python train.py --arch="convnext" --model="rotation predictor" --dataset="photos of plants and fungi (iNaturalist)" --train_examples=90422 --image_size=64 --crop_scale_min=1 --horizontal_flip=true --translate=0.06 --isotropic=false --norm="layernorm" --hidden_act="gelu" --mlp_ratio=4 --inner_norm=false --drop_path=0.05 --patch_size=[4, 4] --conv_stem=false --depths=[2, 4, 4] --widths=[80, 160, 320] --kernel_size=7 --init="lecun_normal" --residual_init="scaled_by_depth" --optimizer="adamw" --learning_rate=0.00083 --beta1=0.9 --beta2=0.95 --eps=1e-08 --max_grad_norm=0.5 --max_steps=22700 --batch_size=64 --epochs=16.1 --lr_schedule="cosine" --final_lr_fraction=0 --warmup_steps=680 --weight_decay=0.1
Rows from block 3 of a small rotation predictor, named by matrix and row number. Rows with one number belong to one neuron. Each number is 128 + 24 x the weight over its row's rms, rounded and kept within 0 to 255. All counts start at 0.
Before each neuron's rows are labels from the 100 images, of 14976, where the neuron reaches its highest value: "top examples" is what is common among them. Only what is clearly more common there than usual is listed. The data: photos of plants and fungi (iNaturalist).
# fc1: MLP up (model.blocks.3.mlp.fc1.weight, 640x160), inputs 0-159
# fc2: MLP down (model.blocks.3.mlp.fc2.weight, 160x640, transposed), outputs 0-159

top examples: order Caryophyllales
fc1.130 [ 81 124 118 109 133 118 132  65 117 105 149  97 123 114 134 107 121 112 102 124 126 154 115 123 109 125 144 116  85 134  93 127 134 130 142 112 114 167 145 109 136  90 141 127 158 166 118 135 119  99 148 130  90 142 147 157 124 112 171 164 121 149 135 113  93 130 124 132 151 153  98 144 162 106 121  80 104 132 115 171 142 118 122 174 151 106 112 110 129 139 153 127 118  86 144 152 107 104 125 103  82 136 106 108 145 151 136 144 130 137 109 142 181 132 124 153 120 142 106 136 126 135 121 127 178 140 222 136 124 145 107 108 117 191 137 151 158 108 146 162 135 117 152 148 141 135 137 151 110  92 127 166  51 105 140 131 144 109 143 103]
fc2.130 [211 151 111 113 137 128 136 166 150 152 124 169 128 135 160 161 121 130 102 144 104  94 117 166  77 157 114 143 147 158 161 127 120 133 120 125 144 124 123 125 124 145 128 140 167 131 123 147 161 101 131 133 134 143 125 110 136 130  90 143  84  89 136 104 149 134 108 126 145 137  57  41 158 130 123 153 102 158 120 134 199 162 156 128 107 146 137 163 137 120 154 114 124 120 125 110 121 124 139 150 138 121 103 130 156 156 139 120 118 117 149 131 101 115 104 172  91 117 145 100 109 149 156  95 141 155 145 111 140 106 146 121 156 141 109 151 120  99 162 100 150 104 125 118 108  95 130 165 116 140 140 156 131 148 141 172  99 120 129 111]

top examples: order Caryophyllales; family: Cactaceae; text has "cactus"
fc1.404 [128  88 153 137 143 115 136  98 140 100 140 153 107 139 128 148 107 130 101 113 145 108 103 143 113 123 166 144 113 111 125 124 128 111 153 118  99 120  65 111 123 123 137 142 111 164 115 174 108 113 125 121  89 107 166 118 145 125 138 152 106 134 126 113 160 137 117 130 154  62  96 188 183 120 123  88 130 142 109 174 142 126 102 137 116 107  97 153 123 130 157 118 128 114 129 120 144 140 138 106  79 145 156  64 122 143 121 135 125 109 115 123 160  92 132 128 101 122 139 143 171 154 146 157 154 156 155 135 141 166 114 154 129 144 144  90 102 162 155 135 114 122 120 118 156 162 120 194 134  68 132 172  93 121 147 105 140 115 105 120]
fc2.404 [108 140  85  92 153 129 104 143 118 141 142 127 158 135 100 162 178 160  94 154 100  85 105 154 136 153 157 152 129 165 145 158 128 128 138 114 163 129  97 106 109 169  83 143 163 120 117 205 151 122  91  88 119 117 150 125 145 150  98 163  89 101 100 102 160 116 106 101 157 161 124 137 164 127 116 153 145 136 137 123 145 155  90 133 105 170  92 162 117  94 142  91 160 147 131 119 130  97 121 112 125 141 122 126 142 167 128 110  90 106 136 105 131 110 120 168 146 128 151 112 105 116 141 125 148 141 122  96 141 132 136 112 130 124 100 149 103 139 149 105 148 150  96 136 112 111 113 146  82 111 136 173 114 117 170 113 106 141 134 111]

top examples: order Caryophyllales
fc1.452 [143  76 127 109 167 116 125  73 116 108 139 130 125 132 107 126 169 143  90 109 130 108  98 129 142 150 135 127  98 137  89 153 135 123 146 110 110 140 117 126 145 125 180 125 130 120  96 148 160 130 135 129  98 117 157 134 137  94 128 150  86 150 118 116 134 127 155 142 150 112 103 166 180 137 112 106  89 147 107 167 144  93 115 141  88 127 132  85 118 131 124 140 137  73 129 153  87 118 123 116 102 117 154  94 129 153 116 176 112 149  93 156 158 106 112 133  96 126 131 121 129 180 121 150 176 115 148 120 182 146 134 148 121 183 150  84 125 131 136 126  92 116 143 157 116 138 122 179 153  98 142 140  92  89 159 141 127 105 111 145]
fc2.452 [126 145  90 119 151 126  97 163 177 127 143 138 164 122 100 160 150 155  95 150 119  72 115 165 133 148 148 157 153 167 140 148 114 122 132 125 151 140 110 106 112 170  83 164 152 108 107 165 154 111  95 123 123 114 147 120 132 146  85 161  94 105 108  88 142 115 100  92 145 161 124 120 165 128 105 167 138 149 111 138 177 158 102 134 124 177  97 161 130 104 119  92 148 148 134 132 131  99 118 123 119 121 144 138 139 147 134 107 131  99 150 105 111 108 124 175 131 175 170 110  83 102 167 130 149 151 109  97 117 131 130 104 151 127 130 138 111 120 167 107 165 134 129 137 130  97 122 143  93 105 146 160 114 118 161 143  95 145 145 124]

top examples: order Caryophyllales; family: Cactaceae
fc1.436 [120 178 135  99 149  78  89 112 142 109 126 136 123  93 120 141 154 133 107 148 110  82 138 162 144 167 132 157 153 110 152 118 131 121 118 137 126 122 134 112 110  84  83 143 152 142  94 167 117 101 126 117 104 100 152 157 161 163 150 165 130 115 112 128 139 131  84 132 140 106 124 141 133 100 149  83 118 133 111 159 136 134 111 106 188  84  98 103 125 122 123 129 108 112 118 143 111 136 158 156 119 108 129 146 127  98 102 144 105  96 152 146 106 146 132 115 137 197 130  98 106 118 111 125 122 191 178 100 130 142 133 157 152 119 138 103 125 122 143 121 142 121  91  92 124 163 109 168 153 113 152 155 111 112  71 161 148 153 120 123]
fc2.436 [166 117 138 111 116  99 164 136 114 185 144 138 140 116 151 153 201 112 153  91 112 121 113 128  98  85 100 108 107 161 164 112 115 112  70 122 163 174 114 131 136 146 169 141  92 117 128 172 116 150 115 108 129  95 120 153 109 113  96 118 119  77 134 144 148 150 133 113 115 112 125 113 110 121 161 139 132 131 114 140 127 146 133 128 117 117 172 117 138 153  89 152 123 123  90 147 132 133 152 170 111 148 156 149 142 189 102 137 135 171 131 140 153 125 109 174 108 126 119 132 141 149 115 104 125 166 167 132 106 110  85 140 147 180 112 157 143 113  95 120 142 115 155 142 153 134 156 151 136 135 118 137 109 150  70 134 132 130 145 115]

top examples: order Caryophyllales
fc1.506 [ 93 108 113 117 150  97 107  85 143 114 125  90 134 142 131 135 118 108  87 102 133 146 148 127 133 146 121 121 106 122  82 101 136 142 167  99 168 145 157 144 127 111 157 147 119 137  85 128 132  68 140 124  87 121 163 133 133 131 165 125 118 165  95 113 127 135 137 126 130 159  96 145 172 137 141  83 130 154 109 202 156 141  94 135 150  77 112 130 138 121 135 105 104  75 121 150 127 117 111 106 119 134 130  96 138 140 102 135 120 106  91 145 134 130 124 131 113 142 123 118 127 162 146 125 170 179 180 123 128 134 142 111 126 171 121 121 151 114 151 152 107 106 118  87 139 151 160 173 129  95 124 167  91  93 138  89 157 123 128 102]
fc2.506 [170 166 108 104 122 107 139 173 144 144 131 145 150 131 134 148 126 128 109 139 115  86 112 165 108 151 105 158 139 158 159 125 113 111 115 123 137 138 121 122 131 148 126 147 161 135 103 156 179 105 124 108 148 119 120 130 114 130  84 131  96  89 124 102 140 147 120  93 168 135  90  80 179 107 123 168 127 156 115 112 188 178 125 110 106 169 143 141 159 114 141  92 127 142 103 111 128 123 146 151 122 123 130 134 133 137 148 133 122 137 150 123  95 120  98 181 118 137 162 109 101 134 164 115 144 159 154 125 125 106 111 115 160 161 112 152 126 107 168  72 153 115 152 115 125  82 123 158 102 131 135 178 125 132 151 156  78 107 132  86]

top examples: class Liliopsida
fc1.544 [142 127  91 100 158 115 115 117  92 141 132 145 131 114 117  88 150 134 103 119 144 196 105 119 115 160 139 124 109 124 127 111 135 106 151 110 127 162 123 151 115 138 161 109 133 126 100 141 111 168 131 119 154 149 112 115 124 137  87 115 143 116 132 136 151 111  85  89  87 124 117 122 144 130 104  87 167 157  82  93 124 113 181  76  79 142 113 135 153 122 143 118 149 129 147 138  99 149 155 128 134 129 121 101 122 205 127 120 144  86 103 118 146  90 158 164 125 169 137 134 112 133 146  89 152 157 139 118 143 102 163 129 154 141 120 155 151 168 115 112 145 154 158 145 104 130 164  93 165 134 118  97 103 123 105 181 116 117 117 130]
fc2.544 [164 131 131 113 134 174 116 147 113 130 102 102  77 115  85 134 108 166  99 175 117 116 124 125 109 138 163  99 154 124 153 168 136 173 156 139 108 113 132 114 107 130 110 117 158 168 120 137 125 138 108 142 127 153 161 116 145 152 143 139 111 128 105 126 125 113 111 147 149 156 113  91 159 142 146 107 121  96 139 126 104  94 105 127 127 126 107 166 124  92 135 139 142 137 157 151 120 102  75  83 178 146 140  96 135 137 119 105  84  91 141 107 129 106 150 178 156 123 141 116 130 140 145 107 152  91  98 107 142 156 189 103  86  97 137 132 100 163 105 116 106 173  85 134  90 117 125 111 106 102 119 136 144 106 169 103 132 137 144 146]

top examples: class Liliopsida
fc1.250 [140 138 136  90 155 115 108 121  84  96 130 146  62 125 167 113 133 108 120 143 107 100 147 155 143  89 152 128 121 120 158 112 140 103 137 151 126 146 157 120 109 133 119 121 155 141 132 151 145 101 105  96 124 119 124 146  90 111  96 114 120 117 104 120 180 134 120 114 138 115  89 149 151 153 137 160 132 121  95 122 153 153 152  94 143 180 135 109 117 143 156 168 113 122 101 108 144 139 154 111  58  93  99  78  92 157 112 159 102 104 113 124 119 107 138 122  90 140 139  82 149  66 129 119 136 132 161 135 125 110 122 124 158 133 170 112 110 107 145 138 135 139 141 148 138 108 139 148 149 114  75 124 143 116 114 177 137  83 163 102]
fc2.250 [138  98 158  72 149 165 154  95  72 129 111  88 110 146 116 157 133 146 119 161 136 160 151 111 141 136 159 125 156 145 127 161 114 124 149 138 119 121 123  87 115 114  96 127 142 142 138 138 103 126 137 146 143 128 151 145 136 154 142 161 127 144  72 139 140  94 123 132 102 120 155 122 105  98 129 108 128 129 120 111 105 118  93 144 118 133  91 221 119 109 110 133 150 125 143 107 125 103 112  95 143 145 166 122 155 113 149 128  92 141 132 105 131 125 145 162 139 102 125  73 146  88 103 153 128  94 106 130 156 147 175 111  69 114 117 115 101 161  96 144 132 153  69 134  95 131 113 107 114 139 112 133 149 108 153  98 135 154 153 148]