From a checkpoint of a small rotation predictor.
Training: 22700 steps, batches of 64.
Data: trained on photos of plants and fungi (iNaturalist), 90422 training examples.
Rows from block 5, named by matrix and row number. Rows with one number belong to one neuron. Each number is 500 + 50 x the weight over the matrix's rms, rounded and kept within 0 to 999. All counts start at 0. Numbers have three digits each.
# fc1: MLP up (model.blocks.5.mlp.fc1.weight, 640x160), inputs 0-159
# fc2: MLP down (model.blocks.5.mlp.fc2.weight, 160x640, transposed), outputs 0-159
fc1.374:560510563581492509538554595491596583520619511488517535432541534521516461441498453449462471409491494581512519512519456538580577538501435469533551443485493616491597552440553529504459541405495565545515489531429442383538527471487462549474567544545532475550474559517542594521488466505465545435502583524520514534624503465505489484529417513477534459524507397436473482502514527606368464468537447588443529494535516571585511501533481647449459557484579493555484510494555591464436486507534499
fc2.374:564569461484473449512529571569487567453484544579484476458472481450499547433493477553482545555455466510469539456537426462538491515520510527447479544453510515540481468510461471467479471482480493514533493483509476415431550478492561515558477498548544531444512480550479581504470510458540445480511506527544491483490524449486520523535531534492450515467527451459514508466472533481471570553520465460488485538483519528545479586465535429560468511483488485512517523524485527472546462470506454
fc1.375:464560501572477437467515515452468497494469449467475487547605634529489418461474488474507474428529564579562485545511396542531480429543539477489481472467548429576461513454523499462589623455494481454470438503549490451486502469534513362529629500467506467536527596521532552498571440542437511440563523382514468508521580524485557427484525562510595513515449440536454469500502544570428495441549436491481419464470499481451423572517552488497429514481579506603530500458536564563378510572491561
fc2.375:538385590432491531539386387518464416423492468403574500630481462603518354483446531449416407414508579547501513498522455510505453461427504508624511409555516536503506509485516495521492534465574626497490574589483489449499364531549373500479509614430447512551525470435555404511509574482431514526520530502469543586459452491576409525430491426470573548564531474560423501655416351458506470480519551543501562468524442482503575396595449546371495429567482509590487367402496531555440645546463578
fc1.376:554527499560519522476523558529480517498503501574475462507558561522523454391601415531498526407535427480522513471504540535483526586448536481515526492475528526510531500425531536466538480528519498521466489583453476412496513499605544453522514539559500455513443553594581578482532522555536460537507544376467444536482564538524497503534504580604477432462519452529536517509514457496496496481493516501463482462536446566515491501519516515390550447515554507517522586421524442482458489382588460
fc2.376:405547477438528512521419532514455590430507541515520506544497523547521480515457484507442476431500501555471502523528370510489498564487526509487438475449522558512496522498501506433548460414512492497480485497533456527517475558474544485502478560519552507432500482535499532500480543499424498474479468562484476513455446487502494491548520451557520472517571610525521529493455501455524519614489500530508469490512510521489495504469482458567501460463492559522506439486446472476429502543457532
fc1.377:520523550561542464565564484416559458556521457360502429422500546519465406452441512414463483488662618515605517579505545451452506443553516504496475467492483515453497484521533514539548484561538521397519485544621533521479511526464434503532511530519472518469492570509515545431598409494467534483577480542530470554377451413544580433461427485513549534426625466387504529427481499488479606535521426493484456457558466466453533576487604470434459527436505450571526549409494576515476527535542547
fc2.377:372492546370471490463424454504500475547477377445505452532461707477479420695464508484431498340468560549550517477478493493525498498447508514468485479535452480476498455490475519508449471558580535502529526515553540737692473563570502467501586486470465492509574461447435495487519485471498507527540531414513548526463449493564440542514457512418560529468488695553453532544466447475438460469531547497550567521474461477537528521508516573548480494465460534544523438477451493537320584514419483
fc1.378:501440418520593362490569443430541472526477463551524458514481536562561446518577530571452554444603464510583476477517548556481460520582615452480513542531500581432536543512580479463528568536511470484413494479481474496562390463543547473518461474563542480601425517555552547533522514551536419469533536473475478550506440460473433451539508547505516489519546468573470473432525401456437476399459518443482463580470471515419514524501500498488551463609572592520545582521532435340409552476570505
fc2.378:451415479499445433476482467517593427530395467501541417532417538490484425618480487509502428472419541427506585420528545479583431452475433498591551466560488477527495422528441424491425480508567580492532579528470513592586429532534367570520532607484450523586523534457509371533524558487483495545547606455560513538523557447546434535467504468492524587515402493587404470602450389486440532380568457421503577523490436525575506429600483472388446579583458529551414530419555596535499577604476515
fc1.379:616516465515539571499552500566494556465452452490527627557525616528524444503520484497475542430498496486552495497449486495512555619483554530510484491529497535545524506476526525529490474377473519632529503589482548393580485457444434534492557542535489479508446469566493532454514605522534576535555496467488531519509450559610517532562515482607499530460528425503453512528528490515470550439472499555447518531554480544547472461556499593525496509516536452487481537509518568397483466481556432
fc2.379:521457465466489485479483433523535532562427482461557475570421570519488422522460478490423472411470562474484515482540507492518478533462491469497483474507479485515514478528485496488462479521529571484510553463513506527505411604532467470495522530494537516492551526519477513537511552467434491507517528520526461565497485479554437567497507463515551509477504527492426542563475420446497508600537512472487571498580444495529520483509508475512489542493512522567470517450512536464458607536470500
fc1.380:480481386535504457479523463480662582481425529528600520543529480474501494534533538470494531506534439572459461530525494552528512509465532561489507534606502507505554486458480483413496417549527487562437469410405554491464446425512562411470483482528582523545453468513504504496437664508486469495601460489484520580543457475506401454592413528510502550541461465568503474536426452419422523445517486476522490586417488531585495413569506601505523484490442520487430529543446528472509501485521487
fc2.380:438472513548464412547469477561552525524491581466478427505444538512524512563481463569459493525417510436465558453523514498579454517447495466488505536477555483564498420579411431420436544557486531430566528562496485596528500468436526549542463519549559542451467496584467506564514552435495428425527554548566450519509544441480554536490568480538446573488464553438463483483487499534424541542572492425546541559551522521583462468458471461550419575495486417501472504530559529481507464443507477
fc1.381:490498587498449478540622499477529546466540462423480521496474539515517419504468461511551403420554522488570522558499450559579527496536502464533537410517504485446565540577570536537512476471471510530560448513499504409543569457447438539512508545447518534502533593582513529417546434513509490480508535495565486487445463481438554472523484509503566468513495393509499448524476529566399422498543433500441518570552554501470460489546495558508453478558490451507538566444483570466445602508467596
fc2.381:556488523503491472506546543507518498516475536532533471507464440503499528424514483513511522584451485469471512484537518509536486516532479478517480502533494480523499469508483468523504497479480506496519532486475498366410483506486471494501488512488502502519507489524512500547461510488494482504481524516522471511520532481479490474513511495530506528494490362518478510496481480467512505505536441475456499523523484494544456493513498471485499532521538492524519529511489553484573490506537502
fc1.382:487510543588606546543450533521472526446523585534516477419444508436482422422539464491490436489554599563482673531470491504549621533436463443453530530479465434442569604443498505516616547471432672631445460583489485474492514433496504549448505551501491482523371441492547593591578458422507443465534528448559544359534547455493472457541552542528516382575506485530608494503537530505404445488606572510427547518504464514426506550456379549440518494475633517539557484443534494477431467389449472
fc2.382:471493391496570519522624496508657452510535486607598573385595494464517556590624621535625588568552402359535521509410543424475568303596419381572666561479471366488487551557518574570567554520342403517444422456492495547603550363410406585463572479448430350623359602394705407427471402571672515435460448438464420433632589553449518401383462522476467435491360476475554354446488528623561532332446420485584421461463565434460497475483485553393543600473519376338464623537586435607557431630666515