config.yaml
arch: "convnext"
init: "lecun_normal"
eps: 1e-08
lr_schedule: "cosine"
final_lr_fraction: 0
Rows from block 3, named by matrix and row number. Each number is 128 + 24 x the weight over its row's rms, rounded and kept within 0 to 255. All counts start at 0. Numbers have three digits each. After the name is the row's rms in percent of the matrix's.
# f: depthwise 7x7 conv (model.blocks.3.mixer.f.weight, 160x1x7x7), a 7x7 kernel
f.0 105:161142165151165139143176118095128113145150148160151083116143143128106108085105124134146116114110108138167164133127114113154135157166149156149153157
f.1 117:147113070113110108142093150157132132114169121119136107166104135109101154142134098101106108154130144158081115124152099153143110148113121075097129117
f.2 090:123141114108137136097108153122149145139134127136175123153115102089139080192121133107145145150132097118109109149124093155182152083147126130127114101
f.3 103:130133167109123110147145130161131151172125142104156129159193130158140114152143167111165153140149121148126131154159161132180134117127155144125128089
f.4 103:160128135144166127164152100160127112117119150114162084142189146151134096096104148129139156154081147145122135113146123159130140137124162144132129174
f.5 087:098104155104157121135165113167140116124149147112131131091128134143070164128142135112126125123113130065147158145071134118103148096124148154140136098
f.6 099:115124104141143119111084119131144152086112142112165128146126119153119155155127174149165092124184128141127126113117149104072099102137158157130122095
f.7 097:122158167159144118177165114106122102132139146110133107120163141156127083066078143154137119134103122119149134146158113148133136162135117134151156149
f.8 106:114137111072102112127153105155204158108161143105136091121121171125142115103131115155105105127119117116128130112138153133109131174165133107112122153
f.9 093:125145119135154128087127130140149145147140159184147163142125149139150152180177142154113146169163177134148120163142144148101147135116124136138121152
f.10 103:139151144130126127132118135145118168144112169123126105110150120160129096130050150161128136101092087126112112119155147171184133142145118134150128114
f.11 106:110107094134099100098105115136110109108131124089157169153135105131144135143168145127102117158189128127093128099115115093141123120116092125105128075
f.12 121:120118099104118108137104104182163163102094112161143089147168122122137105125105142115133135136092135166116093125166128159116083145098126105134123149
f.13 107:121125134134150168175133134138116163139168155106113122146122176152119100104155113163140159132111110108135146159129132121138147199167144154153133117
f.14 101:116136132120104100092108098103101136111113124158135150174137096123085152161119149112106127164157162108098123129105128120114125080138102071148115106
f.15 109:111139110112121131123103159132135135132140146144084111092129125130131127162143078139123158092166088140130128135087090087116150130112138141192169127
f.16 101:095117098122150088140109171100110141131119104125153155116124119097148151132123151143133124169164097109162127079130079101141100130143141132111170097
f.17 084:150118133176121125123148111080148144139118158117133102118114174176104081111101128135173133146111132115175099101113130121133118155113122160162139102
f.18 093:103109135095121104073141153104130125114116119129160142127123093119108153199163123123097119118141156139152110132142108111096099098104125118120162082
f.19 088:157094138099111090140093090124149115125122128137128163138154083119141150176154117134128090134151128097109118184124140094117119090093127105113151117
f.20 077:143080106124139134152150110101137141107139148076130115149125126132127122068084142111145104101123132127110123145120147121090122122106169152066149098
f.21 121:126159096157125112113151112091147110121143114085161131146078122154128157152138144161147071152137170095112117147091128108101147121135121153114146138
f.22 092:116151124127157119136119101113114102101103109129116156105149113123135154145127131112109169112168104191123138110136185097079126140124102084104151137
f.23 102:140159114132128136129142152096105095170119120137131164126082139119096170144168130103129091133179123104134127109114105083143159155148111128120156091
f.24 070:137129132083148118120148093121118126152126125132154124118148085099177141158145176113132076124155134082104167106115150121091144124101145103134141153
f.25 097:135148125148134135103144124149153152170122155145145104133147112140082105070126116115162139128125165128161112156189125097149161093118161142139140127
f.26 103:107146128160131139116118113158166133118124136173147141178164135153126136053130155142135150142122134123163140166161157173126135118110138141139146100
f.27 092:151096135117158084117124148147130124167139134125121072132134145135113126088120074137127137146152144111129129134115090110154158161118171101107182106
f.28 097:175182113109138168159122142127108152172136120138124103101125103112116111078099117127156107137107110130105160120131120141142159146174125120123180133
f.29 103:115130103114116120149118094135173126115151122144152104176094110132154139077110121147108137155113196125138145087125164130087120131124102126126094132
f.30 103:150137146146149149123130117108131122104115129159145084111132172129120094104125089117149151077075065140161136133123137133131176118142150139133136155
f.31 093:107144117115128138137161122151083167105144139146158112131168126128145090115098150072114124141080159141119137122158119164141152107135163097093149138
f.32 087:093103116096118109098096105102130116108069118126120123087136130127145124174157114124096108105157114136116101087130113109084128134119108094116081118
f.33 103:169133120106143112140109093079146115122125139123111151122124130143163140112168117141122135093116103091184123080147160115078131146099105144152129106
f.34 101:098180147154123152118131115152137136164142146157120146124149145135159192155177151152121134177123144138124123134142169132174126151140164125134122128
f.35 089:116117156162135144149125114121111112095107122138131109155140100124132127085097164169124106135116080146123137067101144072117143164164126144119142138
f.36 112:162137133179085117126129115167131169110153141171144159137104163141134120089114148138151148132117164150150138077132133158140113112144137155127116170
f.37 113:143142093124103110142089137118152138093162153118107151178129101147095157135150163107123102134143106084097120176094106124143144128104138158139110139
f.38 097:085094098137109106104117117143157135104084093124133120130121089102088141140138145122128131134143113118111117112079160107124065100106115118080121126
f.39 069:077142142146155132082147177079116128139141110121129174123107175178113118115140115142124127144127128109154106157131132125154093109107132164155121116
f.40 067:129143078115121120127099130130189097107111125148128115155161131079108150134132140124118206107109109126124130123121179126128106139132104113109137097
f.41 109:126139163118120167142162147060124131139124144135136146086121147142096172157125106175164125117161131129091119138113120104123138142151132126127185140
f.42 089:123127138173130118098112139109164125138151148134099157130120107140155153170173158140140114156117089163139122130145189122132141093123081143103137105
f.43 102:133145101093153101136114135087134112078126111130113156133139122076178183134154162117117124124158119144088109114099137122100135163118105101135121112
f.44 100:160150127081137147134157109100158120127122139090123147098138147161109120114144089127151137134170083114179134112121080122112150147128115139176152123
f.45 088:115161120097115114135156072162138171126107107151172101160152149128136118089119129136116133178120173100136111102162122118119143121115164132131118101
f.46 106:087100114125111068124125133140119135124110109140142155145162092130132130148150138115098144130162166155073080127129152120148110104119136101110080111
f.47 080:128079167126124149089133106129115112103116132100120152133154123099128146171160137120077118144183132113075108158127079120123137112109135130115105125
f.48 104:068122128156155126102141086138150129097139173117140102114144150108156119134128154159150140149118117153099120152107126120119131120101112182166146079
f.49 089:129142155142133131159146093102088100072136144108124130158108174107097133154103095135148134131141092094114107090095130125140140156149137119162128093
f.50 103:135131101157118144145084178147121127136134121135121090144107159152109126078114132138151134117152162162121129135109114128123155141218110128110128142
f.51 094:129117121136156111175153126086110106145124163106154146094153125109126134152123146109099102105132152161093180145093121087100153146165133107141148124
f.52 093:125128119155073130187133153118144154160107136150164135127120141126154103075125162096133132118109166174139154152128153142109109154129127132092145140
f.53 085:111133069133113119101131154155134157106140157141103132116124102130128133168179140164136092118156117087115119147094141133147092096165135162121107105
f.54 095:142110105124120115132139160128165173157116111176145081141116130139104101134106086181156169132110156147148110085161131138164128129128138133110131124
f.55 099:135135156169130101153141125133138167125102155137129158144167135135137122062107126143136141179113173159157134097173154122137151152131156127114142135
f.56 072:139086138134096137151128166123131160132118121138146091156130143138120147062146119118144137100116128151131151070134087147124123150140199119116119129
f.57 100:088137137119113122084103088119124136138102108100129125194127100147125176135172121107126145118162134107117081095145147105111109102137125101111106137
f.58 097:137127110098111105110130141117124133138093113105149147139153090077145175067160131127093144134132167095122123119161145109130139125074113109112113144
f.59 114:150133158160163130151153135126112133132154134124102094103144136163145104106085149153109153095093068135163154146126139135121138147129170161129161147
f.60 093:122116095158176126126107078121113091104118154085130144158115146109114156114122109083125119127152162131096111113160128127072141120096148095127121129
f.61 102:131085091127121114132141111085137125090131111119164155110127093102129166121143131103116120133137174145090095110116151136086101095108099139081112141
f.62 129:138113140152136146128088126136182128125156141126117081139124077154175143120100177165138099112144141151093149121106143161101119146125126167124126127
f.63 100:100109135139139113131116132141117105151064098125125134125167096129159119133128160100084132157175106130087133090107167150134136135131108105083133110
f.64 097:149093077125149123139115097126147132137089121178145126106130094100120160182153096160117135123142134122123109079105143159123118153141131120108101094
f.65 094:140130144169115168115150139152115159144134135107135081083142127150125115114077121174167134082081147168142120109152129143122120137152145122144143138
f.66 113:163128127110101135181106108177099112128116122155093135172108102096121140135150129087137141145148092117149129123075134149135142163123130112090129155
f.67 107:113073183148154166128125147124062118142146150143121142114120152143082167152129124086159120092114127103136111153136119155121149138134119141132132122
f.68 109:153132154124162138130150086123133128089124126143156117131119139147140123093118094197130109159155166126169129105129097124094115157146116104157169148
f.69 106:152143113102132133130138162152143147157132151137116073093152141126094103098133124094172134082091097132151137158112107176137167147127142131122143142
f.70 080:129116112109149113117097104113143133111096123128177125161129120115133198128099160146119104148151186115082141085123147116101136126120125120146090132
f.71 084:117094106154140110142118138119193112140140148157151145114131145149168111089110133149173109115115164155117115125156184143143105108134100157114104121
f.72 099:109127108097093132122129126088130131137103102125158159152119092098158162165191130107109119168147145126091126107112144117121105097147083107115118126
f.73 102:100108091150087106131104109144184128107091148090129128105115140122142164156175138095119113111145121128121107117130168085116143139116109106097127095
f.74 107:094130130074131116061094128097125149146105116108131140137136121114113164169121124098120149131137147115102096120094087140120092122143138078099133130
f.75 112:165150171173149140114125134124106129137157159143088113075140153149126095122085136164135123105110115112148143149123097156142136134164169137157150132
f.76 104:169134117125178168146141080139119099116162137131110125104112138125109103072075141126121136120102113125122170150131101129111138166129150139111124171
f.77 098:161113144106098119117088117132137181145104128167151106119131150178108076144103132145117177127107123153108121154124122143119123098094139101167142126
f.78 096:120100124087103131118103099109126112087117123121122126159107096108108072095079109115118094135157124093104105131095097116117132135112146105096092142
f.79 094:144109141171140137145170117125135112162174148144103094124089158191129124115116107164155117105130121127150120120130117132124152156149146162132145183
f.80 098:147144145070150132094111148151126156167168138147111128104113145136082150131140149095150119146114099126147144157090116128118146118128173132164164100
f.81 107:123126143106161109134132164146132135146128122118109141081145158156096140130118094162157100106105097159136136182134131191153091094129140125126112111
f.82 116:089120130083124099172143151149122186106117142128087129109158098100157103164109164099143132130120122143089113151134123123119144094131140121150090137
f.83 096:149119104100074088132105136184122133126116100134153154135139077146120132162128166116072128133139138148109105131150132127113131091114079133123135104
f.84 099:128140157162128164156142136155129108130098157116137092114111157135121092096087127173143140116078106171160152119137146130102116155136149170145121146
f.85 093:122124089125119137109102119125146127108148069120111114133088115128113117070100135104103136142135103162096075111126080133085105155123133137111104137
f.86 100:134131179152128159128167154095124149186144095136131144127161152195141096119127118165144141156138152156132149145141151133122135147159137115132146137
f.87 106:133146154125153109194152148128108143167122148145133119126125105137092078093142110121168147129111127142142127145113097151123162177145126132134184123
f.88 100:144144083127103138121126151153157118108169124109127138183121120105142150093135146102146084188135160097111112145129131119115141158098124097096150140
f.89 091:186105096136098158137124124092115177177107111122154141128150110119127178119103104147125134157096140110105149119116113156117103153133128113152164150
f.90 109:131084145108106085088118091154110146122091106116147141121159124089134161165161120095104132099142133125098126130140094139116113110097093112137112087
f.156 102:136129160177133139165148122119103123126150130145078135120143152172136082090101148125122152127114097120161151120131115147137092154154138113169176137
f.157 110:059129126116110136177092127128142136155134115085121130146135145147096131131123127083134136151135110132117175166137133147134092146144131102096082095
f.158 126:113124142141181107104105120108110087132125118168096127113150119157120094183130101159143165108121122124151100111168153122144093133087125104114107119
f.159 082:126116103136106151111125148139120145107184181105120141137117095125072151145112111167118155121122115128165123150148070158138112138095163140123124117